A small class-conditioned image diffusion model, trained from scratch: trained on telescope images of galaxies (Galaxy Zoo DECaLS).
Rows from block 2, named by matrix and row number. Rows with one number belong to one channel. Each number is 128 + 32 x the weight over its row's rms, rounded and kept within 0 to 255. All counts start at 0. Numbers have three digits each. After the name is the row's rms in percent of the matrix's.
# convs0: first 3x3 conv (model.mid.0.convs.0.weight, 192x192x3x3, standardized in use), inputs 160-179, a 3x3 kernel for each
# convs1: second 3x3 conv (model.mid.0.convs.1.weight, 192x192x3x3, standardized in use, transposed), outputs 160-179, a 3x3 kernel for each
convs0.39 078:155143189157136134112138129118135105099101086153122086102127170094094157119153153128145140078155167100154131150137134111146138087149149143099136117147120119096136082076056122161118132129185138109143067112129198143105126106124139147056156110163101147113126193177161102119145113177204174154174179116148166078172166100137138122168152125127069094121131145117097126106083091176089158176073141116132083082120127071126086120108129077123150167136087154135131147155065171141110119039139077130062104083123099117076100076137155086104126178153145127102
convs1.39 071:093132116117141148118109162128141099123109138175153153143137073107115143155084125114102154154123127148105125173178203135113137112107106034081102107051081039081065187096101152095144124135116149170154087125139106133172111195126119169111113150181153098142073083119118165122113114151169132140106178107073133123131185163117129190080106095148171136117104158200158108125198137130168161122125115133121099060180136106181149173181160100136123153104114130080122102107074062090112142145137143067118163142100104152167131109148126091115155166127085130162
convs0.40 106:125106195135169208166126079141146147113102149063095053117141164120148173141124117112090132111132092120085162114089114012075115094129140099104133115128186088148077118122105091169231100141132082132200121119185109159150118145133152148140132129116126157126121196070060136154098128097006136191133055048099086112138181171120093092074082116107101149107128113169184075188187069075105129132111122138101111107131126124184118116206109143159143119154109123158146063118089140156175173151167168120160109089196089147135111126119102128110129163188143126136
convs1.40 101:129162126097117141139139171174102140063168113168155160121178146141145144200138183097100173149151123201168122124146115112079066145112093139140154119122094095118132154198114178177140175135167158139139111145096123154097152152076126181147154121121155087143170109121111149165163192123115177118119133137191148132191132143139134148100147159179094103084119161130136120127082128094097053160176139146180112149125151096108122079159179160128184104061088131133130124140179159142123118120124142135110108081063122050103177119165148135091130141111111151153
convs0.41 097:173137175112112132114083155150140126127095132095169111094161090126144114118129180114128124115127117123031140108114111097104131139105127141104097122135161162134134142106109151172148130172165149166132153180153142123168115156114106075092151133116125111101167130098161104141097221182070127144163087157100081123098099135089163176076118079140153136128147112134142087141119103097128144099118112154177126138121110202147222121199134109171147112104120118132119095109146125115167159120129154116148153113108115108175098081191148131150127126148126162118
convs1.41 096:117120134136181071127145110140135153121095126102106144201160169157080082122081143157167104161092069111114088100113092088157197122072131150150080134123091137132158114142151049117185167138149127161163150102144136132125186131154114115076144130184146075120119176102109142095157134137112153169181132114160113110127126200146098204120151161134146124108103106093056125107051082164113147111116133142088103121087075143133121123150144112111131159104123058206142099117134129108142144169124134166110146143121129109119138124107136147145159119127111133142
convs0.42 133:099088101171133095147104144090094111119116146176129093144149165107099121157164141099103119150196146119146125115115110140132082090080167126147124089105126127144111113114147117117126087096115136124091171054101153174134131108138126158137129129146144108145139145134224174163145127140120098122089133107129157128172148102145236089186135131112109128132111103137133071117074100200137132126152133145106127164048127132129156063139120146129113139149162193143121159126183119098101120104131146107117133149096084056101170051122143118109243176184072100084
convs1.42 141:170198157110105131154150142130153203128107109173170166125109061173101102122140174149142151104125150157083126132140145103123084129104108120103108103118076131106088179140148128126112119117135113193101158154136172116124115118130147073131101113118115155198115159165105124155083056044129134059170167120156103177153195181129140097098114089101107052080080050153070073133131109141126135135149140108146135118155160136165120164112139125123122177115121133132158139161168125184128163120136114084131143139158171161122133223233136146184106051095119169138
convs0.43 107:153158096163132138138134137190144158084133142089120133126135137149139163103100109112108126150165154114158113172149128150115110131135148114195127108131114137151149101113130086118185110093105154131084095124126141072142100121091131128120092167188126126078105142115115146112160201191148132163202173166110110197064122196095138129145101118147099132128108105124157114193175155147150142127133153127172151128160121130131142125106140184126171126120123153140182086117101125159110175170149107122092113181091164121154118124170126099085107107113173083154
convs1.43 112:152161118122134136106147119146143068093178068132122136115064136017106177086158137176154149110133093184117106124142130175163185188216165126145166153122154139147140131116124160081126086144101145145100114104130118118123113146108094112148118145083108093073138063102153063089123155153082109153067112131100142092045157175086131164111109056156091153136184112147137179164150147115141088135130102119106121076098121155135136128064144108114136121060115134117112132144158133109157118127088139084092087105122112156104149215145127157128081146147098126181
convs0.44 088:159147180121096133128106115100188141130147141117131136158152120137128144070109041081088080012108101102129132150188104136108101118127087172140172184142146188175126151140139128171141118117128157183133116160098164124152132156136193111135144201157089165115139165157144170165154170132097134141132150101100147153129192152165162110096153132089095105125138122155170139155126122131114162129139146137113153101133098134123162136120120128118129126158130153150158149186172093104115126075134110108100138146152160090202177114144145141100113149140078150086
convs1.44 088:151103081145126185127160099090111118064081139117135134105155161130104122104095135130142087132163198107141111140151123159162148209103123126142108150095093128124078080120126156168130142206134121136153131115141127135099126131105111158129102107136138144160039113112044145137181112140136139111126161123074103147133081124119127106178205161154149147125200161155162138173149163114112030104115120104107134110182137092134151116151146141145157129171145145156128148190136146137158122173122153104153102113099064103105088128118112108071143127152127131171
convs0.45 080:136090116162093158086116127139129074141174106149126108090129101118111179121117127071133134100073085073079141070104138091088126120143125143091149112138133127121136160149118151171129152136098131133172063172101101125134108130128180151071145126169119129140186157090222150107110167109076084095126122094120174170130173139097193237080103157123179127142114134144117064105101082096130100127090122138050118139117065060153109100136107155071085106118091137124142098180121166102104067094122137076088121184177171181179177162122144136143116151164113185152
convs1.45 074:146082138102160077177140059127095108165149132122151096100110165172079078098170122118185149149202103118091146127077151158120115127133089074130108073060087200057127106097156145140120072150134149133139087158134092117127179098101059124128145121126129108115090116149122130143140161157118058107114139201116154154176149139144119100151060143132174153116125086138132142068166114135184211125149125102068127121136104075137172153144096149111101118131085087086082125078131097195084133148117137080089138190130209131151171144135149161135096123130166149121
convs0.46 104:095092079115108081120115103100143190159123174097103193122142066125074139107120115053103091094145120075139120113108137168168156158165134124163155165171163173181184116173124139131128131148130144116151123151130146191185084156160072112113095099125077115115101120115097153119185154250173106156134081151113139144067110147090099139182142158129139188116144155068113061130094165139132127158156191128094135092111113117148183144179168183149162120120075135166113105128134127138137116127135161129142099132177156147135101147170105101145132076109179133122
convs1.46 098:137134128178162146138150111104141160100129124173124153119148197108190162130084115116148145141183176124174165184174158082089144082084137148177172162128181113129145183141146176137117095101102126118090068126122136145163109133137149140126122184115074084125135113129107124126126133136141157119180131173164168205152182161162154154144121091120123111143162109123198164144155120118165121123114143148174119110152120170127120200113118150105146139102108141131115160077115113135082110104123143107180122138099104128119119112140106122098112118142145184142
convs0.47 101:162112103129121178110157131090135100121125099028148130165104127100203157108124124130154098134137148118117157168179126142071125122119126089138092065096177090143145160094115125159115086073123114177098094166108070167150183155180137121126124135120132149134075240119069166096152158114084083105078167135113111051133182141097152064155138053117089082113151114118149132122153078142105164157135096129127094116092123147077116117146158116149130121158077070151124064102059128122154170127146143152154171143169137156142114118165128136105191112139154124148
convs1.47 098:147110165136097091038101089087128162089072190141130126160107124161113051131220135065131151138175093135139105144100118120092163149177116123081124089135157129115159151053110108120124155129129108104160111083156123154140126130124127080165125132149084111071056188104100117116142184101152178102150110116209124130140129181139146138146155122105085159078133187095140154134072177113104119128109096094143125143146146133125148105176149082185135116084104113071091156120061111108164096132113129127130165118154067142201172095143147092126114135142176115110
convs0.48 110:120103113123162153087062094149184206132190209141145111132100154119118158162113162060077055066076124092122140111133075133125156093093134118125156161095146161123143135161152097165132129154161173201186104146090142106095143099099155091066144139154139146108151105102115118093129152109077078090114112103112108129136140092115108104137113158128151129130096134130196119079075104134087085117078142131142190142137132093232116146141104116107133136109129157141125148126070142103154158148125161138174124162135101065155071077103144070069145106105136132201
convs1.48 118:127129107121118141092101123091111108096166144117093122134166143143034121139138099150150173078118124166188184169158124153228115129091086116141125131114148139060123107137156150080114125102129107130163129118096120094104108088096139130152123133109084108113131138108156146135182197159024049135190152102099118120082167173090156173112072079175088121149034143132134162109087105090065109102123102131119140132120176129143161148170135176146102114125124199095125147189152132147148151118166131129140061118110063112150125163125101134136119098079136194142
convs0.49 097:138174165141143122143165131138140114104095114098084100118112106158158111144191117125134121187148112085149148089107119086080062080116084087090111128116120110135172121200143121173092096093121195160108105125140123118101133129173151137081179130107117175126121173167117082126092113151128147137118066119150106161146141183153149120128141092078123143144148114153152132143193145101094083062159107152171164100136131119088101127165164118113189123134140118142103103145102095124136159115174136136119174147193166123129244167091106135117130138122040088134
convs1.49 102:107103159170196133165175103145142136083130133118159132127143165185100092179138107155104122155094114132089129185223205109136146154132128134159171170157146089110171171095080164160153111136113115098104086106108111133155158137158118149100103124124099085068163151175148171170118125119121082078103139125133105158130095111180153129120140134126119162081131133164145153130171121128159157121167146136143091088094104109111125108167128132115069082081094148098110097073098119136129124130109100156127130150130101026083160139111114149126135119087151064116
convs0.50 106:115113129096137148155139168119176125145139138110076075110136136099172083090135105138121101100112109138107095143080091089009035098060088160169092144142115118111127105141126124097106121146105152141162130129100029030119116161149119140152133182106118110106136181139106143132145098103166186152165130113083156079095112189110093099119114138146111134103118106149117180156150130074113111112159125116148150119114100092152156151182149111102127168131089187130121128076123122144142125132126131161140080105140111114163108183096090134157149163082099091173
convs1.50 108:119138118119107159169166160162115106111120113100077077079162134120073113159074106177180174125101112161076140196147183127115139098141141107141118144179162125102145093110068113153177127181163105150151125128122124155165126115147159153137141144085129123160114156182137115134144163143142123117178091143099142205117116152216159097069070090146206165123084110117111162156122072136152146121115160111098133093090125126112127168113106107055100048030046115168208119131137129168111129147126105140180110136166075091120145078095161137110137085099122061109
convs0.51 108:120163151151117158141116104127074142164140114081143158158172148159168172148180210162172122131163135137150131136160155096085150153172099174154122117121113165122078111142136123150117093167126117101087107044150099100141173125120133085149119086132081092125155105127131155117102111098134129099167128096201087107213096078148068029143128143154112116163173090152190125119158181126148109167105128190203190159126171144127136138184119122143141145158082179138150123153165155126140168108166148151132122095203097094148132135177188136164116170102075072084
convs1.51 105:095088110099133123141159145120087090135113059123163125186182213196173181149111117109121105140074113123096095190135151165040175166162176060161129120118130099073118142170125105160131129111082123155121179103151115157103171147115123171095097108097074079037064135124074127046107148144118190119113117096173220147198130086216165126165149149147191161131116091120163109109116148149079118107150120110095148122153128117173155135080112067123114127087149096079169078070141127118139131149140142149112185155122136180152169175166126141152148144116129138149
convs0.52 096:124138150116105136110123095134158179171156181135133113132120149184185192113170156096077149084091116119083114161102098064085033094058106125125162155118164121174147095094101096086120115135157130176181129150119132090122117091140080125131117126119131167147119091094108129169103176155129095073108093118114129146177171108147121095158155174143113147134150100138187146154186179067080099126123145089135134114115142153143165121128145119147107147125177179183170125126137126121116132096135117127121104140128114175151123117161104110147086091081096036079
convs1.52 109:128137130121129140072105103141108099120115132112155144110135144140193133198164149116081155168168164133136117099163127138160081116162137111132108133151110162164184136124131045166124093100056116083139088099128108103140143117095152139137130119095102145142132211173147113170060129157120138091113141062099112120153161156159173159110071091103113114079083114131176170103142158179159162145152138117115138092130127129132137113118108107173079038141111153188197128140154128124127099121136138094096100096059155164182196181146117100122167098156120134126
convs0.53 090:133124113116114123097159118140118132135132126096077123139164173143121148163175162111074070137011121113061140102069063067109124132085099116120148137152095180186146161134148117144117160101127134201153140116145140086092125139143095125098124163150148191154119143121161116096117112098154130084097126071129123156101092116116094100178184147133143108073107111148124171153141095075132090135122111173127118123088104104122129101145109149147143179190209143136124133106124192150158118108118118133183172163145090115181066165187095094064102039092091108098
convs1.53 088:120124160136118129123194121143171123132191147118208156088122191120113074137135078181171096096177153163133153154172170100126097120106121083104170139141126080148063071085132103110142076121125197191118099132166118101144129195179113123151100150119145107113159160120125165121128148132139064090144104131177198132106118126136087148131103162142098111107086074140194198180156135135087164085125144153124114149173082146110076080137178124153202057084062114126091112139117153175171126133112137114097115088116175133131122094110130133149117112144155112086
convs0.54 094:098104111111162138141185134141171131136176209170166193147201161175113143164134167074110118111099133100109143115073086074043062099064098156155130151146160146153172134144122127151066147169140165145140121157125184156112132088145130135130136142124122133134090128148114062089096128136081096131075073155161148161106087141141141124112158160117156144115132107185177175139133141094085082143114107123106128100131184131126123137082101155119160145185177116171173144113166123156140136103114101151153128124099126106116154172167137113087081085063093082039
convs1.54 103:147148162123136149108123162134134140109122167096136116089133159149182202140176139162173166130177226092168178126125157112095166082064062123102128181198122160181161135109076103131096112121140131117106083097111106092111137144137116150153145165135128125119109156111162136127153108124129133106148150117130150156110123119106112143118180117159151104099151128178142200121053158136090106098111138130164126165105102151216163178178162128154106149145111182171150180149148106124114154135106124141118134204127110148135134171178107147087110104111138130097
convs0.55 107:152146134161116165146166144206203167159173176085101078142176183134144161152135172120118093160102129163111107109084082088057056085083080140113150171165182170188183144138153152170106133135096176208207134169195078079078125109124139124135123185133125158129076124121119132140108115139115128122107060087190128162137227133162161114150112142157157160151098138131162142174154182114108097115115123140156125116090125169123071145113114128134141134148110113177158098103107145131119138145120137112149135161115141156134111171148102074084094080117122181100
convs1.55 109:168167122089129124118113124147109130161173193148144121147107109105114113142163159100070086171092084192144123215156174166183122097137123128085145119169078106118084144120148129140138093178190092129137089145147135097114099116106167091153132112121160099172196147098132136174098116109087078094111131159108140061125125110086075106124119085107081120125121170148160129088112169081091058118138101105126106138131148095133119148123115135050124056068073163074085168112125152101137113131117141139161198148086131128114144151126142088159127179124129081089
convs0.56 106:111125107173115149160069133116089166110129074115075080152148157123137156120115101147136152113169139088137117115124141143039140120095143125116152103157125127135106092094161128079080128143094201154182164077111130105145063056129133131161103130139147095132142063098116176165182157109129127153149154112076208117081135144103189167155158129152117112185202150148064134146159154148113136097091106069040100166128115095101111106119085146123098120105133113114109138098128086148138130120099120138127159107128134072116189199116021061041079116118110150162
convs1.56 101:135134088130171123127082126128080113110097101123111100153172151223180125122159139103114097127143125155134183110126110137156095143107114129148137114114112104151108144134110121113125141113122166087108118132141105091144126123139105117124112126141109128103082170131107109127208155190147133177110142109199138139170107105093173134094051094128106101146089145150178098126135085124126119178127051085055107117116109158090099130148137114180128139172166099105140144145179137098141124172167091116163146147115115171137073166146198209177161131153173179120
convs0.57 102:070109137117104120091135109131176136183188153091205163111176110171172138133168093123109163097073086114101105130099140164086137168167167145159110120152140167125143122089117097142182151093156122162132165116163106129133078149144118192152133106099079157101091173102164183132163137153164111079093079126149196181138228199129213224098084136093125127157167160128135122136203143077128123115123118126162151149142150111131102091121102117141053171172164107201158093182128154067101084104141170154145165183154128118183160174131116089148174114152157142159
convs1.57 102:145202130138154163103122145128177135121131083102113107140166124149190157133154125061102138159115128180049125094132141088131074113129157103116153166113111162138146109094074137101097134119145130138179134075128122108139126099076085117129191165113130176123115151141095125139095081130168142169159192183206164147160176113102162164098047041098124077158148143114098139112151121135102168142173118116102111168148128095082108122115060132081125191255190137155195127148188113153168147096165164146190102146162084168179110137154113197157140157160135147098
convs0.58 078:088149193113101126147139138151153170154112137126104102168153153194162201153185149144152094210170170160158181062087100040057108117099090115195121151154118122174124109114092095126121132091025120133108087083171133113096088127116072099135122158119113151147094129087118161132183142173165170143131143133131148179121103126109111083120127141156106128110066090120131114086127153116105096122139096108110113121062080126132171106090148085092084134139136108126135148148118138126101125088126128095122157142158144135130165149119062130059096120085110112090
convs1.58 074:108134164074117163151156095073178152130134123129154085107111107064116143117129156124090143165135128162137132132098134115155099117112119090079051009051091128090070120154165101103101099138105129135127069144115130159167172094106180053107070110136087156094095111125070149160144115150091099149199135171132143156121129097094124116174144105152092103113092139172113138131162174156184202135118090144083090129083171130094170149112175148127148075091105131114117081088092173112101122209144114172128136112136119160154158137150143120164126119116102132109
convs0.59 103:099104084157073097091064124141171137125168100144128111091144138133172172164145141138205139124185123122139094146154170090038063061056058101192101052109129126122159147132146154135081134143109146123132137140183113155114171111133121098127154124133156126130120114176138114135108140157122208210129089144170034094213085098177105064103113101133133084111170067156109142129129109130105109122081139141143150168079128138162155128137107092136134158100085191115146125117057148095154131130152132131159125093120101174111112161093133078105153060115097170134
convs1.59 100:143184168100092135153149180116100151162138158103124090125129143130145097162182123133184142153060133089129105126113035106102109153171143072140125140106121146156170134095126156170163146161141111099147114145130167062119142140141125128102129098126129129119157116135128157109116136172138157190149198144147184143190150089192136162114117130058087133100096120153116131184081137116078139124124161130109147078131144163155134100087136099092077085065130086064163081075119099098120141103163113149142108072167111094071109146204129154129144173172145191137
convs0.60 109:105125153210102138234173141153197209139176160144128163219160151181137154176162138125129072155069090107096064120116079109084100114179120138091115131118116151109162145140179148155130154121153148145128173144141161125116139097146112073147159119170064156127043150137072153106056057139139118119115056087124117198154113144105124172115155114102135112123155083072124150118098108088084087127144143110075093133132110081087126032093166080109117087122140070068128157123156134111125133126104132130148190176136162070136130144159090077118120093095195160155
convs1.60 110:147105118110054124179152145145090171149093106133100099125202152084165184152159139116089090118153104181132127168153171131157151064107112132117179134109121148170165114142115104152091150121135143129194143086111157102126147128152131107118161163132188134190136096084148163171061138095065150119093125120040067129075085107068120114103146068079131097107128062151143106095133119102102103139105121096101116139116153129146090123084102142136127147066020168094015193202133163098114117105129119116143130090117140155124159179141152167165109147183077125186
convs0.61 098:124116142163086111116112068120133142110146182080140160162092143108096108114131101123128147170106170150143141101201169131083130109102066144112126141094138141094110114154135078142187120160140140150087126063078124083055114108160129176166114165137098094161096145093090189082090173124111147081108122179109199104089226132098248070057156093084169090100202099156124156122161104093105122157117155135165097177126118125077096058163120093082138103132175118154155093122134134115172129085153135134152133105150109107127114100120151134123104180084137107080
convs1.61 107:114089125110131171144090139092150101093109125039169140112090159161156161139143178123098124108113091185070117138124094179145114078143093131092128110147135126149149077138136192086109148141119119168106129130093137140142119121143101102106123141133105095128120055157145135170174100098109126142209076159080139100113195129087157157094168143097145175120157114165118106176145189089130144095105138163118128118106111145124153199062173167162122103146152122116211176103204101174112157117146116147133173211116121199099079083102180164168162155112130104087
convs0.62 083:109086090041060093092061104141103125152146120165130166117130089098088130143082143120121145100112126104092080133100090064026049058000061115078109093030082121071115157153127155167155169136140102108128105078073087072147104184128153227183153174165073145106118165152084113113090115129113071076138146130129102081172178136152118101098106096120135106114132131131170154111198178103118120109137133156208164154171129132179119154158161155108119139108182120204186083099116146146099138136161109126154144131103156147104093099100158128132134146158125142119
convs1.62 075:166078072054058131196122111092089081148113061086120129148171108121096088089088151136141117097068087159117121147060176138138048105134108127118152184095145108144135120169105145117103136184128150127131119115144066122166147130147153156155144087086126100128159129068102120135115124121125230136122154129106147117082058099116143075139168123153103135184187110104160165126175175147138165159162074140138108156150081148074136095122077044144121127153124179139142112123124115086163159133109135166152169132095168091073146097122101240089182112105144112146
convs0.63 108:088142115104154162158120170102109126140129114122126157130110122136115105121140127141216163145108112150124130107157112148082106120124139167139077004070101073039113123133118081119121143142118103085129078124110115133131143178125163134141075116101167138148134160094133126148119141156107153144109127153107129086083192092085108089151135116096092141104149159107095178122185199167108141116103128070108159119098083148140138171108137134134091149149134118158189160124141162137110055082125058107172045100133088124140164101092119156111090074113094097128
convs1.63 099:082067134125096113132139090096148139151137144127146152108114109148106121112169163100127098098094095111099078124129117130117071125118125140106113166115091118101097127111104136111031136147108090129109101068060099107094153103132156114140117162150166173144197159110187140102131142113109157155122185185145145154120154095149118074144162131145149171178128145109111129140177135069096112143131117141156089102154170133166091106139085087123119128128122142117092098066124101101097125134140138101079089101124092131122158102123130113134059114132125131071
convs0.64 100:161151116121142120117125160133091112201171139138150117099113122088079126079124070175132140122106136160163151180174148148160109091099100108099126046093064089112118081092119093079132108151148116140089106060124144170134107143110162145172138109115117129158129104132132129112138092122174140129157155160148061070115105060122087093151062080129128102072078064115119090127105119096090131118131117156116152129137112109187127167179130193117123124108111143126124127113086130136146131219169144158128104124119114116077102088067160093151156170093150071081
convs1.64 094:132139100102121115150156131113087135143085086106085098128126096158144121146121151079090142079082127083066102092089094113197146146174159102152091106170122102103130181154148113093164115121126147118141164098063150105069170165120111104114129187113165125125122133139108096068125134107150121114114121104194099115128095085191131120104103116072085132106111167178145179202141172160135153180123169102126139154090132115133085154116122115143110056126162070132122039130108156127123109144186130181178113127090140126064160120083153194130180178121149162135
convs0.65 106:128110022076081069085061098154118133133124133143147107147132080077074089093094108097171102143119127118155095076104163085117122081073077134100164134116193184102183128160164155131152125174190089134130103102140130100100136150122151161131175161195162148092132117118085083162102034104146143140113157147091110108124151148139170129189175119136128125168170103121153164106172191137128127171167133164212190130198174141169133091082143125158173133132151108191214154158157137149101159199150207255228120144102125156092127087103130168144162157127143150179
convs1.65 096:186149154107179144128193205064110127162099114096144087075127153081160211116176143103088154113100105140117186111124119134145110070085097153120117164184141161088088122157138116117134125075128138086125109136153152169163109117163104145182171147106086163086131143101129147082054106126106159157088205154126165102116138121142123166127116145131166120185178125131115092114118135140122118126124119146115124123115144114126131147157160176167139090120133109193210114112118160118081122147120148145106125145197108090135085124110150140092149116101124113150
convs0.66 147:056077085087095088121084107119123083143170183092155151129161138114076085074102076011018096019040061060048062146107144118099123112073101126113132126097100106069099134080106133103137142128127163108108170129137198169098112106129108150155136169152149138173165163104163121118105122126087041126072103093127146147149101150120126178135116152119044132134102137134162215103179125105084135124134141146055046119090145139157143175119177159131151107134142184095155140120144103139161116064146100129127169172144144165122147175084164122138104103107093063123
convs1.66 151:064072094070120102095109092107140181085092112078075116102064104146158178156176153102074101114082155124120145214244180175166165137139122144130166132118158143146159146159124128147047100040081153175104122091139102115123120149159135114122122140134098152146129143158125149138111074100097121115129142118060134145032118153110087131124094115137094098143186155103136139110124118094093094138144148135121177141118111113124142110122116148121124147124074146171114138134102111135080113100128102111143154162147138168156153186206115122109147171125100136135
convs0.67 106:148124070138138144154130119065129124122105140076090114106133133145159109158098109087129131094123103138134198120106091179169138172178128148142129180171183150185167107146110083165136093156110098135111100084119094090152120129122139147109106151094133109091146144115114119110141153163185172153162128139084159126057124124062045133144141118096153186091156141094117111106177136122138091128124108111168075122139129102146091075092108093118147085130100089118114154054091104163134102175150115136114168194142111209119105183101155171150133094100157122226
convs1.67 103:143184111168187168174175144113090117100157166103152150191190117197144140147092122120124095138080112127091108101147155126123139106174146136150108106163164192171139169165180150123167117155121163157137134119189123126122136124144159107110124084164105116080077145133106135146107128101157080096151128102173109147211183106192157143154126126130107150115160101144101133130129087101061153118139129133208160090101102103100123110074081092111112181165119078104128117130165102104130076127126134147127119104148115080126164132116197148116176158098138173133
convs0.68 084:128097098084032113083095089114113157128167152162175093085100078085127137117129095169110134140128141147155109162124091065047118076068076124087110087071083120092090188165158153212136160132168102118110077073107115048115127191120200223144171183166085112116092115138084156101126105110140120128129140094140094166156140103127131100114129131126109124156079120117173127135196139097128137107155139113155127119102148130117115131117162172154129072169147154160203125132155161118125135122156114117126135137081130099137115090055136124151137120117117112147
convs1.68 072:112133151143079175122044178069155188133123166095133123083101092112081136122166082110176108174116118101156130069142124142141127133146072135104130083156074106068141114173171126154149082105158138117079146118158127157133079128079077151142144063153128146115136156115093195131149110157131133139124110156206118125135165159136126117130103121144146136123145143141096140139119117176134177110087110122132158138167097119147129083131144120112140100141081118117141084127112038058125093139090115167101099106175124145108117188148128108172117189148105157168
convs0.69 085:118056146089081100105107123138124141140146110147132134106107114102128140087124130148138108117089108104078106140089130082035075114044054084059122048036057137066081183139130146185189143158153096086115094073076124091096166137147195225163109171144121131096111146148100204146089102063097088101090101078136131100143173179138134085102127114134110088121117132112165163133149142078081070159145131159196126122152145148133107164165175142133134123122143122170179108123122120144127136137129106142149118190101123134137146118119146123083125126132110141126
convs1.69 076:159152130131134189127178119147123122103125093155152108186097153158176103115093083140174163122151137126112160093166124094094089152072079132199117167108156190111131080126138162153101168149112107080162149098087156088120153089116099113093097126139124123128095137121093093093114104135158186129158161133170133212120098168178146169123140112131158139087171114146132134100078094165169132136126162142151159095099148137124183137126178044168135106073158110110117044133087119119123116112108138137144061089120092071095070066105084080147107094121146108117
convs0.70 092:136119122104103100108115101153150135153140168173127096154091133156101135173177123176158131159120124163145101155197131104073131136112101114120124103088124143078110169132147190123173150136149137126110118123077081095133147132112166163133164184131110088101111115109108118141113113112081129136185108082134123076162135126162108093084135084157126108119066121087106061109139096109109086073155144129178157175149133137141114123179154152152144094135120122147147097114050190119135164182134155142174167173134144161110142118146113104104095132068113123117
convs1.70 086:110101118157159154170172118109104084141145100094113095092123147075119163158182135101129155172178167137163135197152122087152056121116106143072169135121165104095107129082079127084102117095084101088175114155170122131139133108110096161131104059120066121143121134169115108092197131143121230174109184154122123142114146120098083173169125140114168157188197174093088124158116115175113141109152093112107133108170144128125149218154145170085159120116106152150091094158058152148085120158145112130114082119118123110137123092081079091125103112121093100082
convs0.71 089:139093123076067084122085117058100095155099134130116117112089125071135090099069138204195169090108129125145122096120120098058050100055074116076076076039036122083124126114142123090158125124146049100131070082101096088119132176132151219151155185169113139122131164136115120120144158145163152161184189133123075123130133151137071056133113113126089102103104095111169162131140168093093077120088107131166104158106117133145143141141115093135125108127174130185196098148138084131077145109125114150130148127107175157128113142134117112127143117167124112122
convs1.71 075:095109147129074097171167126074117117097112081114123081147134123143154075144133125113099098144160097133126111098108107052086139135131129079124078103134051118107090117125150172108095089152129121181164126137144102065157203157120143111117179174177118123091155128136101096141155123153079091123091094118147193092201153097121121098108120143104143141128155165119158085147097112113178174151144086172150117165139178114054123141126142118069168060144140124122121101136088113126196103174121130154139109100077125109086103095162107171116183103137133139083
convs0.72 081:131151184130117173119124149150127138173161141123131128144072117133141109145157152102171127161139089135068161126140145107087152094127212122106156102135124099118134137128190160101148115095110066149147145123090094138106133156131096172093121130118126153129123126152166097163139160183114133134154123128121180182147118157065103095143139115084119142127076132115128108079130126158066113102054143147082099081114139084071080097034088103062052128128094121138160134174144153114162092116099111179121154094130100121098102157085152102106050126133176125110
convs1.72 071:133116120153082106205140105170048062112079025105162139088148098142124111089156125186129121118134100123168136134120134151121100134112194139078126174153103093159108085150156158181136186142119119110147114181149152118178120124119114107157186084116104111180176118117139153127135130118144141169139201105073151144187150100143182167133076130136129115114156089149166109134192092155148162189083157190156149196122126145091125134148090156156165083130126082074127044074084154200135159148114145227106060126074135074126102088100157182154075062109121128167
convs0.73 101:156164103157147104129104121079133143141098135129065102102142115156214182161156104107189167150201159140140117118181097083039098157134121111143143171207154126133144122156151141173164129064172119162115111134169091096116052131121129103125114103103110170127114137166124120152174096079169215207137105132128134134139055154136094162088125135109173111138164163120089074065067162162154117122128104118118129113084128125097122115202124128120146052104131142114050094128169149120113126136128127116106116163091134077153130135112102109135126233148161161115
convs1.73 097:131088159134089101126145135130195158174161174179136141103082122190145161117098085143120139125103146114145153116153118100101100108131143162120148100102102137071138099094084137112087124124085195131098145180132182119165157197100120154115127129147078107148158165127165156141091082112142127089109139118104138141124099086145120098138154127148146110128122121153148158156122117172099109087135111168160139153167123083128110104129157086067142090160139134189144118116147152110172120101171104152168164173226187154171169188140086127094148150154062143160
convs0.74 083:105145116128091155137126112113099147124128118158127162077094128100158117165096175141131100110099134068130113115107100129122092112128099124126145136151130132124166107106148114132129176106097127079180186144190106136103136130108108170151125116155123153117073202140113139135132204130162164197133154155152104108178145084166147135141198136113094112110093111123168066128115142100126048118117068105158098067160110127078042176166152081139087099085127113153171147154171098139149149088119099117132137125120096122110131030109157127156092159167121183194
convs1.74 083:142135068132089127162153186160124182148187163142114142108099161120165154092180132154132139144148214152155143128209149130110100171153177119154107128132057150156122189228182172193159152150160130115110079128100165136157089104139126151129116143099133101150113116196128091096132197120120215197093159151148118168128099125185127172130080156146152140186128119189166167165178143127167158169148173098166104101101139097094096107109118107104110057116128074117139060093094104110113140192145128127140123122102131097081102096102145126064124194124160138092
convs0.75 113:120183078131046066106104104160122139140158115136175140106027103112174129109096116189214162166124133130096178149169070156074133157100145089143104154109143141102105129159120112121118071162123099164121151117157112089138132119078135119095138134103072068136132003132115154082138154123141192161162136104138190170112153123099147091127148157158149062139127109142087126092043151085148105113109152138175171135163114097032102120151094120111172168179152209122137146117158114122105135113157110139140123109045104119116099157078107119149143114067100101043
convs1.75 122:099126143066100126107142131136153174130142118123142149126117111159127106136115125153123173112114138163178226155113069128100096074091046132132086104109153099124120141130143140109073147140138171125129125074143127110141110158119135116134113119144149107127118133169174210165150132090172084158121130159100144125087149114120104157137159087135106085122106156226119124105074101088093093118129120143138129108156149155081165144085055142167101098098088095110104133144093127156105178156124170180126205195129228147130125117147129106115132128102183120134
convs0.76 081:124129133098096137094099120117132125121082120125127148093086133147122088154092192197158149186117142151159144194145123144117144133093147106163187084171171178157155106141121082122163107089132123126117085084128109138171131131187081141153139146162085166103139141155130132096134185163144183205130251136115153161121157117139160170142121088156133103116164126116078133078146091110114105143132116124115094128187119132138070109090195111123071131091171082095182086118109162118136125157118132142118118121174097062102114046096130119083111139125096067139
convs1.76 078:181132160112119115091123157151139116120177157130157175067147154117143152163109137152144103112140113071112077190158192189109141060113113105105088178118148159097063143118166051121130117127077176112153086090129127146118125125138103084134154124127099113148081141138141157152137109111093045049052081132146181140162170129116157136129126123116127152109140096160140187130202080132183140171133127121139129117146070140111119122104113124134122084058091052107121097123185078127135142141119111105121152096145140166112150107150128114118086158117130121169